A small image classifier, trained from scratch: widths [48, 96, 192], 13200 steps.
Rows from block 5 of a small image classifier, named by matrix and row number. Rows with one number within an expert belong to one neuron, the router's apart. Each number is 128 + 24 x the weight over its row's rms, rounded and kept within 0 to 255. All counts start at 0. Numbers have three digits each.
After each expert's rows are labels from the 100 images, of 14848, where the router gives the expert most weight on average: "responds to" is what is common among them. Only what is clearly more common there than usual is listed. The data: stained colorectal tissue patches (NCT-CRC-HE-100K). In brackets: how many of the 100.
# router: router (model.blocks.5.mlp.router.weight, 16x96, trained with AdamW), inputs 0-47
# gate: expert gate (model.blocks.5.mlp.gate, 16x96x96), inputs 0-47
# up: expert up (model.blocks.5.mlp.up, 16x96x96), inputs 0-47
# down: expert down (model.blocks.5.mlp.down, 16x96x96, transposed), outputs 0-47

# expert 15
router.15:148146117139158138110176118150073095174089147168143128141144111143137125092156120142146164156136083085145139176112112149116124142078179166126158
gate.0:085144141158124126156094179118097116139148123150130116167114095161119107073165136117149141131146143104156136156114116127209171157114112096160145
up.0:113138142116106140136092156096116159122128129125131160090104154135092125064132152126133174167139159146165106117095111152179159104101131107161147
down.0:145134139129117110136103166074099098162135174114149115135130145090088174127154160110146122121107157131131117165128152105098118120135139089163135
gate.1:141135174139125098156155122152094113140078156149142133112146130108149128142103161118144125120114103145126089113151163121136117155161126130109118
up.1:096152146137178098159100115114069122135097165109143151060130117128156107123081118111113112121132118145098102152158140128114161120127137130143125
down.1:126150111168097060150141148118145097127148150100163128160154154149150094113131169096159098148113133110133135163112111140209145083099145105146087
gate.2:141158070148160128134114118130147124117149127141113119109117100148143091128142074125123098135158112069161094086151156143123123147161175110162116
up.2:126128103147122142120171144163123115125137139119111112115142161118095124103156127153127091101137130143117122137108126176115130157146122153115137
down.2:131170096135119128114091109154114118143161119135161125125178112106103090093138109162101145076151109176156140128138129112148122144155168146130078
gate.3:092138112152136139131130141161112119131069106129106116137129136124128129157120123150098135104114111101130173116127140133104121132126098142165144
up.3:137156146125105113122146167151151138097101098116104123120109132106131140140111130155108141129109123082131166127110134145128152138118136109111131
down.3:137148133155139169107122136140122101094130117137147122086151149093134129085125109131118117094139110141113129137131089124143107123146141179137114
responds to: tissue: lymphocytes (45); tissue: normal colon mucosa (36)

# expert 7
router.7:162107164156150166087133135112095112147110107163136135091159104103099108129092117139169112121100107169129070171123092130115159151156143161128136
gate.0:135117142113157186147143158149113078116075138127128137102110098083173147106092093105110066171158132147102120129128144124086115148081143118143118
up.0:107124131147145132111132144161096109137160152139147142151152125119103141131117149134159184113132120083090125152128133152138088083134121174118124
down.0:088162150133122123119123122147144096097113105114114147120122121184144127130138161157131085070108112139091082099132104146123143142132143117160159
gate.1:167101114163122122127120152111117140148093127100125086162090150103161120127126125148124131127157114105159095141126128148125108138136183119118145
up.1:069124136123150115117107144111162143106160124130109156136175103160133147135165140120135121084123114145147159113144116138130128124149070116158094
down.1:112160116129132132140155149143103107135123151109166161100106133125169130122111140118085152136166145120137117140155161113176106127113133149132130
gate.2:156149143119140125143119134137095141102140129092085129093103126140119188172091141097119116085141121113123134109101104158093148154122105111150113
up.2:114137121089129123133136130114151099129145100128145116122137139149155171148079098085107174126171148103090073134123129118121143117161136146135091
down.2:158112125076111121127155107112125170110159138108151110162085131137098120134106099113176123086064142126159115160111119099159101139135135101156160
gate.3:150137124156144151125135141121133111170133151140155118123149107111102096156138113134132126112097082109142113146132136103106113105126139133140130
up.3:149137154161159164139152158114101118121120168141159108126119114114109099142138115102151103112096092132144125122115128122121143123105117115096148
down.3:149120162133127099126104080129129118168090121152125133131121142169109172148143156116097144150138131150084140131187129127109110131140117151115155
responds to: tissue: lymphocytes (83)

# expert 6
router.6:146120156098162143146125165118120105146144115144113109093170127100092156124114108148146127111150065138157123145137129140097157101145115141131106
gate.0:123132123100153163118096102149148068157091110146158054105116129158114163113100126132152149138139147150143148123154135148160093135127104125119151
up.0:110124104175100109159145145149136187091163121116161181156118126120105118135123114137079106114120109129129117154086116110116173138135136133141134
down.0:119157106122138094113136142095178136133116165099160097109140118130131164080170083109134128134145107110133136133145108161163140132124096151156095
gate.1:121140113088136115096166121139175099091073173118122176135086134138121123158128090146119124123130183130114158151138116117079131112140143117141118
up.1:146127147123092139139125149121135112106156110121143098130164122126135084132097153102141122145142111146132089101122106105190109141185113171122118
down.1:127104085104130107144098113147180168114143141140137103151134099111170141149111114075133138143113112115092126173135124136143126152102138139141145
gate.2:140154105160147130128127138088166139105114113173165132146142132116154104104123099093133125110136145167110136130176110126124079146110138129117132
up.2:116165127115132081133121118163154139126119103109128193132141124104170130099132094136151121099143128113140150132153145126110133148070138142142168
down.2:166088112116134136145089120126070142123165131139128160146170156107121153138152115109110126097146084105105154131125144101175127108101129138130131
gate.3:122164124120122122171125108142122166124157188136130146127132115119074128126177106122114128105089151099143088128132121161123136129072105152121156
up.3:133155125121109138156122078145134153117157190138135136137137108105082143116184096128112115111091145103143091112143120165121133126062107146112140
down.3:119142080163122144116120182127162076110113115095147121115128099150104175113166167123098145159124139176143117111159153154145129127146082108122107
responds to: tissue: lymphocytes (100)

# expert 4
router.4:137095104145137105141113154123148132119132129134141135115130143135104089148106153109128142119138160156144093127098101136159131118141088160071128
gate.0:079154158092163133132133119068108140107154165135180121157131080139157080172124158129130142115099068159143115106089152131113117165133147156142144
up.0:184082102125107136120109115189149129144125117122068101101108148135091150114119107114129116149172149111092159143179107128127130129154162109104110
down.0:140109129111164162138145101170122089117099111125142133138127121138095108124153094127103088146187150173160095079148146100100121130101160127146101
gate.1:159136122154112111160109123087149107143137117136168160137108088093142112102149153123144159126128150130101082207095112108129126104123106111166148
up.1:162144096137080114164131122089117107137121142139129133124110095123178129130166160138152181161127159098114082156111130102136129121132106135130141
down.1:105169144103089094142128134106098065136110111160156143116119130109103101086139141140150127114130104105169165116136152126157150137133137121174072
gate.2:117128138151159113091112101121131172092112091152147104132175120131087126145124070164117140171125152104167136103137120143124067134131147124134118
up.2:165101132133088129093113149155173085160158117108150122142135100102114137137135154116102097110132124175153099134079120154104148112128131122154137
down.2:068135146156109125088096106118140143142134153147137154145131116145130111134115122082148177129121161098112104096101078135112168111138175163135120
gate.3:141146130095115163132122078133156109156115131155124126118140088116156137111132113163077169146174135140134094123161116154118123154114109127161115
up.3:161125122119126162123091121118140104139113125123144154106101144133158183128146120195084127159127141145104109082162137159094145133123124145167109
down.3:121130095115139174112167078106160117133088101102103183141135142096100141128164176123127134140119131136158135126091165149140180133116082142137110
responds to: tissue: debris (97)

# expert 14
router.14:161098151144152106112123147066127133127135123093123165124169103101122126146103147145149128139106110166105101142116106144131074131138105104128166
gate.0:130176158080095157112131122158154100130097159145081129130110092099124139066146143099173092131128115148130116110102152072121118139128159127157127
up.0:134143127112090178090088145099138129175102116125113138103147104158120120140144145137132105136181151118173122147134084131129111145099155138154174
down.0:120133144157098091124094090097146118174139149117100089107145144125121125136130149132142116120105134138094063122095137103153142130152086107162142
gate.1:112159129141141100119111104119117121068128148114135129152136152159101151183106159140106117134103165113113155144154144167171120149082129153129139
up.1:138146119143068142133122152128127135135159114124156152138136194112145077107136138109128109143184138166128123111148066120126136142135111131148119
down.1:136142161159142142176111128117141072148129155117124103113119121090141115108139132133167106137147130126155127094102105151131133125095139099112119
gate.2:140138123172131137152179151117098134096127114122154158114115096153103135132148105135113135141143119125148135167130088118121161116116126100161103
up.2:114099121129156104132145159108129119117127133112129172162136120112083125130139120150133125095122119113135140105186140108113122178086156093086115
down.2:042139122129110140131122122160149136132152120159110138121107159158156129158104108141137104115133126104136142134148133121113139147162084167114125
gate.3:129143177137121114149126085142120120129103122131120130141115126093152132168147093064129136104125119118095130108119131109140133144144102126139111
up.3:150119073133128126121134147121147133122139115121150130095144152158099130102104170136095134182098124124146117166119163149137118112102127149128150
down.3:097152125103115143138112152149130149122107134094161104148094134123122137109121119110157116139096148144121067135059126115092099112130125102165144
responds to: tissue: cancer-associated stroma (45)

# expert 3
router.3:106122106115186125158111124119112133074128108119071140115134103081162158133083121167124138148141110152143115077145128145121129127149116145124140
gate.0:126140161105126152055119106113126117147150165139101134138108131171122167146111135102131124109143127151120131135075125056128132122090126136156133
up.0:104164187112105125080155097123134102125138174149110133149125129137094163151098096115142129122151148137117139119097123084104157110094152126121126
down.0:134119165137124123104143116103128118150160095128158109143180169126180131120130154136129100132161163182130101153117107086113112122129084144100120
gate.1:079116157107143134148138122118110110129168123146117136116149120158141109118163134124138186101110142094148072175120127112114096115144108098144146
up.1:125149108154203137159129130129174115128119132108104133145116152132074113130107158091119160152119138149135165111118113093108116106123098109107133
down.1:140087147120107159172124130095126108145131130118179140158138151111124137160102147132123103134102108077108125090143136122130138132105128149173141
gate.2:102129112130170144124107140158109127092111143135153153127108157098111157116091131089139188100100158139121129132149125139124128125140124106139146
up.2:130149143099100100126178124145131145131143091143117119137151141129175109146111137172132095138151081136147128138100112120141107135109098172102093
down.2:106139171104176114113104131111105135094086160094120141105083105145146112156073101126155133122151106125141127124152149130089155161132113146133114
gate.3:123145129118140157125097169149146118122129114125157137133111161125153124085150116148128136108135120103101143149147096150144122110115146156111112
up.3:108101121163129144080124119169087170121158117114147133168124130124149140131125120143094141116142133079136111094148119146134120110141150193131123
down.3:139100133130109093140125168136136147132136076086115142131157116139143113141176156170100092129140178131150128136154103151144141111129117109130092
responds to: tissue: adipose tissue (27)

# expert 8
router.8:110131138144094101104104116136098146178121123138185127156128182192129116128136123108117101117124112117160138126163144089134155139124142066121111
gate.0:079113121135148110099090119137108157150101118160145143155152143132149155083102141140147131150121099086152162174136114127192108140084168125125107
up.0:108105088149105119130116150164156182065155153109080186142102143131092113091114139139126147096129140142084155122145139123121112144151128092149146
down.0:119112086126142127151093101104139155158126094105098098097096094157095183182122171101120113132155105132152153135151125116118112129160090150148139
gate.1:149095140149132152157155119138143130188129132095135150115145087117125090157133109120156098129144174126127131135124126134129154150115140123115123
up.1:120153119152102144127132106112162127142132153111091137114093114193138118091119159154069153106111139123107173114158139137086114097131119123162132
down.1:182128195105171140101168118132123136146144123098100135135125087133118099115148116154107130099137133187119112094136070129117120148151099145124165
gate.2:141075172116104102185094166112131156152122115080135106158116129147096138085148088098124143157131143153112126129105112131131123108098125162130147
up.2:107101125117164117119073081134148127102151153123144113129123131142079120116144119156147128114069161128115117101116131116141136160139122178160100
down.2:146122096143147143149112164079121092128107134149121130154136155102114153088145145101145102122132123123143118093160152136126089120108109191123138
gate.3:129140121128118159087146131110091112092112134149112114159156147129157081111149113108131161122112165143151098134106156167089165090147142118070122
up.3:093132098126108078136119106126195131133133104141081132110160116141120105137118134153124093165093088150126121134173130081165135120077086143153153
down.3:114121133075131168104171152107126142121129110138079150144101095137146074106141118124132130124143157170124125141130116133145123134135145164113107
responds to: tissue: cancer-associated stroma (70)

# expert 10
router.10:104128128122118152120115112133143103180142127157146082166136113135095102134151104089094134111104160098111154129117118150135105123105123161154136
gate.0:126152150127110116130109146143098140189085136146145086118118141166152154108143095149115087098106084165153159141149124108114118145080107119134163
up.0:099107100135131180114093118137090136090107186147129171101180151110113099132126081106154142121123143148129105104093142099144163095176154150133111
down.0:118128125136126130099095161138182164148147118121136090103150142143148101076141116121120113157140133124129100089162129142134152143102109122118155
gate.1:097138107077152112163106135171144107134143125079170111133130121153137114134135136107130149109134115155108124125114155109153124139113169104174170
up.1:124094119128131129134127137177166107117160123143156123074157127155158081117092115132147172145191114135140122096134149155155158133131133105169126
down.1:132116145141070155136100131114107145119164121134112141134119140105167095113142109152138134122178157158108108090153104115114118179126107138122137
gate.2:124114139129120158094139094104144103111157128126177125138159124111133127060129077127106090175139133092136097116143109169172113120141105154159123
up.2:125119126171156140102128128076160105117133119137131112117152154121139139164124133125065105161144118127116108166088094147117077118117149145159127
down.2:122138151149111130151118131149159177133092145104100123123117112133155161142144186147120172104120116139136083105087102127101158133189123147092124
gate.3:137144154121152097136142119110174106139097170130129096091117130118122122130130131110130182092119149094123138126141136133117163154142146145154137
up.3:106107091113089148096144127135135152113136118133123123163113135098106140130094080135126134171111159152107145150066113126162116126141116123098167
down.3:176115172130181151095129134138137112132140132111083142087140133106111168143120140113151150105135082204159103120130141124102145121158116173096123
responds to: tissue: tumour epithelium (59)

# expert 2
router.2:154093129115131159143131128096168126098138096092119101125156134122092143144124154154078137155114160115084143123127133142140172100137094143124101
gate.0:117104150103102113139125113110128161143152179114137164117110145139149146133181164137133086107140129131106147144107159111159096117141087104106138
up.0:122133110119129132126174112119162152147129068155116085151144139094165101118135123118133127181119167125118120126113115174100075175120191108135153
down.0:174096152164137145105126139170117101130104125134172169167118101144119125109147095128087084120104110161124092095090098120134121140106136152110133
gate.1:157156079144112101137112143082126138124127098108106144119158179118150126108075107169128113102141137135090131118119148120115171097162144132119117
up.1:152128158081161127169161137165116129106130130121081102091117104112140094121127152139139107111141111126094122134136092154118135177126176121083140
down.1:164139122145099123165130139135137137113146096124088098118152151154095083132170185115140088135155087106133140111172108169140100085154135155106104
gate.2:109137138133169096153156080153116135173139104117171128123107123184106114136147128153090126110135174089114144106120115127095148136107103126124153
up.2:105107154123108118157092160182139146153092154113120109123122128137130108104096199129117100138176133151133134115096115119139081151111124118125145
down.2:162128151128117157081125152165109117146108168105130161139100081114119108132077132113143156158160102097113132172116119105148120119145156109112170
gate.3:105126154129117158127167098122135124156120136104153146146112120135135144108148112131067078098139098136154122136136098136147148091123105070149149
up.3:132139138114134150123076140148134118137145142107160120076123129109134118121073120089165119135148098145186095127122105097098156093165103146132133
down.3:163164122128114139119130136073128152145126172132123141137114161123113086084119132100146073131154159115092134136157109069160082084100155155110126
responds to: tissue: debris (65); tissue: smooth muscle (32)

# expert 1
router.1:141116102158129085141105124074141160156172110104165135119126155111125132137130096145148142111084143162112103153122136121166125116134088147104108
gate.0:104125158089113097146154109132121143168104156146122126131140122132101108111064134121100116126106149112162122154143142105116128138088115128142108
up.0:107141150110129097152164130134132139186107157165125119150136116131114146121100148085081157132119122118144128148112120113151094144069091111142121
down.0:110160108141162141154166096082104137144126097156096130075149132139112132132128134157131093116143147155116159131151105116147145144110108153159137
gate.1:149124109130113182126114063101132149144163148127099085137110145165142157134140133131139127132122125089128102126104120121124098129193118130175134
up.1:161094111145106139162137109102116142147125115133151104124095127126145164121122120117130141128122108129124127102106128103135139134164122138167153
down.1:128111153108118091111079106110134158126130145130114089117157061113109114149138106139109118127143104109132154123132105147173122109143122140121146
gate.2:121136128118160092148101112137106090158153109110152110141129114127127131143135172097141156135125124151178089174095131157172123165135138105093123
up.2:149123147116178135169110112144111122162169145104120213097114099139133148132131146109114130123115123140162150109128134108167135091149144108093109
down.2:120125100155116164139120182130157123115111125161091142152157107165135124136153091140080127093147121139136114124127125097157140150144138101117116
gate.3:157150148135148113113066097127083130145160116148122112112135136138162130127151120096104147115129151077130159105143153125130127131123128160130121
up.3:127122093138108124121142103104153171135122095094115122135150099140113113101095120155152110138138146149119098149134112155155128114089096139151128
down.3:126155110093085124083137139138110123125122161103161158176137135168084142135106116130124114086114155128154122173146162127144149126112128150081119
responds to: tissue: smooth muscle (99)

# expert 12
router.12:111145122100121117104127105182091104085108163152130156114080110117185166133142124114103114093139124139134145112126161109111150148132151120143172
gate.0:134154107111116134108117114101082099129105121128166146073126146131118156166151119117159134126141154128114126109090135149161156123136087105171138
up.0:128169150116118152131140122104107067137139104092098154121145135118118131094123112141149182123137111106120117100116135096121143117094120134117155
down.0:131142141085102140117184133089095129118133096153123145104135121104147148158103158127109150122152129185095101090133132107141111135135123126132095
gate.1:144139133130154161146066131142097127118170142132138090111116168150115138126120143131127114133161143113175121153133083107118097138136142128131094
up.1:132159111093123122148166136129144171170087113159102117149161098123127133148121105131081117117131135128129128082103107158133106108141144119145137
down.1:149066101140139164109130122190094101104121147143139149133177132145070145141105145110132147129152108092155145160147139157115143148143147106152137
gate.2:172105111104085135105141128148119119189093105138111117156148147158115123110181134120123118120158124159170119106089128140119093112118152114097119
up.2:109126131132102122135087161140117151143141100126161121113132149168123147141151098135154084108157102122141115123163129143170103118118170103109119
down.2:123099132111111107136131147159102139129138161149132141116110128151187140152163145117106092125092151120125140136072152126122126132135124060092155
gate.3:138089098114149146111150132150104128147105140131152099125099111155131100141146111118140121102088153082111137138153120148154112151152116073119179
up.3:151120105155123079126105122117166133144131123132102116141160137142151107125149128139103189138131112142161156137137146138113118083145118121106116
down.3:104136127097133124106126115149120126118133113107095135188167142086130147105125124150137093117121160107134092128119092092123107100153138137123145
responds to: tissue: mucus (98)

# expert 9
router.9:130156109117120097133116111157146157096153129102134144082102147091134150161095096132095086073098118160144138091110136104103153115153127124152091
gate.0:128121123136153112121109124114114129104115124132165116173104109100127120141170123157132126133103144101108146135175161151104106172127120118124111
up.0:131130126153106106151154133133130129143142074112127133083124140139158099115148151115113135130142104165161091121143109129171133043174146130135153
down.0:087129101105099131123133160135170107108130142119105090134096169122147171133136117131103152141129180147132123091185113142118159095120135143114090
gate.1:117137103103148161127113109126163117133147125139095138077140124114165106119158143148116107139111084082142125077101128136152109121115147116159114
up.1:081127105077150153125140114114117147132103090138140135136104087122125146166136085174096126139138101120054147143099106144092090116102120154162116
down.1:096123151144146154126146160138109069152119114127104123161100108128112114086145136165086121142159157134137151099112124137161102137146119158116121
gate.2:085174126145161113150118157126117113118135129154154161176150103148174085127169095136104124121129161092096121137158093128077100144136127128170108
up.2:136109129109126092143097103144131132121132129113150125122139113135108130079089157136176103124104117150113147142104127130165158112117076109089140
down.2:134139159128130115117121113128094143137096144107138144151096097127134132132114111108140116139103149138090087156110115141156146151128130121129178
gate.3:083142111135141101139097158132121140108075120154141130122120086141081170108136133164143193109105126121137153133154151135134102130128124142165087
up.3:105149088090135148091130104107149141116113156107140139127150132100067145116118121169119089138166166155107105138130127122129163196103109137120110
down.3:140104121142122115162166154111132119162134098155138118143088086189103166133105119158085140096135132145133148130091143177118151105097094095112090
responds to: tissue: cancer-associated stroma (73)

# expert 0
router.0:092141129132117117131148134109159150124152145092100124179169132142085140082174164087123129166167148124117126115105136086165086160124148114141136
gate.0:135129161161116103128136121108119135123116082112168156151145102112121075134106122112150177114110126105146106097124203123146156108122117124138139
up.0:107113139149148152179132066109148136116144152101154130135138100142135091110125144135153132146110090109146125089104121131108110142118135069163135
down.0:104128135075090123137152127119114108163122142124123147123128124104119122120071069094175148159105155121114109136108114143130122119111124148110138
gate.1:143124088110129094143127113144131144137155134111142097155159137080145142183163135114090121135116131149072150145127139070139118116126145154124089
up.1:135115107147148172117127121126120141133151100128124165138169137135141148113148118123129109118122146145088106115156141119135122111115179172159129
down.1:132106119156096077119097105156178120132131125118131147147103084135157087126138132141111138140104096108120133129096140136189144119161165151130147
gate.2:137154125111136130171159144107092143090107096146116144163093100101128095150190113147124145125159129145131138120121096111165136102127175113153072
up.2:137144125104134125166096141137111099171091118092169164112142099157132100137157126107147096109170131161161129124128118138132153092108132113129149
down.2:116123148135134183166131137124110174145144100128113141158078183113142080127115132160109127120138129087123119140133139110103127153076111083109147
gate.3:144093082107122148119156112148139137113141108105135132163112132139102158104146146141154088137110080128153113148142090103113114103154129165132106
up.3:076112120122108137108177150135124109130109138128119104086190089114121076173123167140136137150152142128137137162083159113124133137157135183129112
down.3:075140124158106141091121123095171117169122120134129154122104102146158150125130126169085122117102071158113080128116153169105122112099105173118176
responds to: tissue: cancer-associated stroma (78)

# expert 13
router.13:168128165117148165136141168169114094133102133165117134107075086128148117105126085113143110091124076130151139127159147177090113131129135100150122
gate.0:113149169147147149157136139136120147150176132125097137070125118115097119124116167108108138129147134068157117140107116108113103122164135113138095
up.0:079132131113135148124159127108166083148137105125102124102141127165144154105150159066092067152131127141070145124126116156082138102108131136136171
down.0:127100139113149118098097067144141156130107135122150109115110151150121105105108124119138134105119130070152120114142141106149144157138172140144176
gate.1:069174120138179116124135092117107135147130101123117132153099109117099129137101127119094147104166129144159113105130148102125162171122157120138157
up.1:156120122059079087150126142124161118120122139102128122107188112138129124135154140119140115155127103125089129107150130167101114152142134141146134
down.1:114125163089110115104140090088095133144145120063129156139134138124150156140114123125125138147140115143097120111122178090081163137160161134140136
gate.2:105160142148142162114133126131122150140151144086169120148127135136142166149171159103110124150094108168123137136127104136147129093112162107121113
up.2:150102107156109102122103102090125121129128137174096128133102137122126088076084105154117120116138122105140142109125138109134108193135103154156130
down.2:147160161110115142140120136132121047134089121100130131093092105086139119120103144098116126094111135112105131134142107126145094116174158119137167
gate.3:109113142127106174128182130132132146147109177114120109098166146147173140076112124104131083169161139100128161129122137101142104173134101112150160
up.3:114109138111124162131092125121125122149141097116109133054151166122146131136110144071129138149139128124122162137114153117170124157088118103138151
down.3:165110095158105090123129143144094121161140153161121123124126163136119175117099097163117117149122123122156140125097156147114141200166127096135130
responds to: tissue: mucus (90)

# expert 11
router.11:116104131125143157153120163133105125099122139106101103084156129182129135114061163141161127117153110121107122177114130169102143118186085100144127
gate.0:135123143111194116097149107147103088144132113115136124152144172147132144128144123123130113115111083132113103105161129139102129136104117118164126
up.0:127161126131176115129158139119127154120129119062113165150158087139172125137091110104103123119089134126129125136108087151126109105051116131121155
down.0:118090071089122111157127128144133124104114177129132128153102171144115155140153103126122137148176097097114187105139151151137085134148112082151122
gate.1:122139148126139172174116136151123141138117130138119145082176077092168137148123084125084142147129113120105152146067117158130139107092152141115158
up.1:151189144133103135120145126156122138100138149115165103146121118101117146150154146122168106102173149108123144146123082154117134126124119117150107
down.1:145127111137183166116133118091115108111111111161164181100101148154116101140122161118122100140090170102111148106114123121101136100139104137170129
gate.2:101147140133101093107127114123128142124163126103132077101102170118136086130144127130105136141162123118138134148099118134101107132156092148133149
up.2:128116133132126149150172098131137134113135094136144107147159104139156164136088126121098123129111126123140164118149138127181148158087134130116143
down.2:188176113114118155142102119138100089102116128097125101120126169097125085103147136129129122128148091144132148118168119093119124129164138142143141
gate.3:117104127136124151136168154120091133138159111154118107082129138073136087135163131153192120153111103135170110102105093118136115136129093117086075
up.3:126102131123109138130102107120135136133108118118113133146156150141142150102105089054100126156105171151134144155107143133114112151166163135136150
down.3:112090125179129138159169131141087128127104139103179143116129120166141110087109119141148119123145129134106192148171117119126070126152105122170115
responds to: tissue: adipose tissue (100)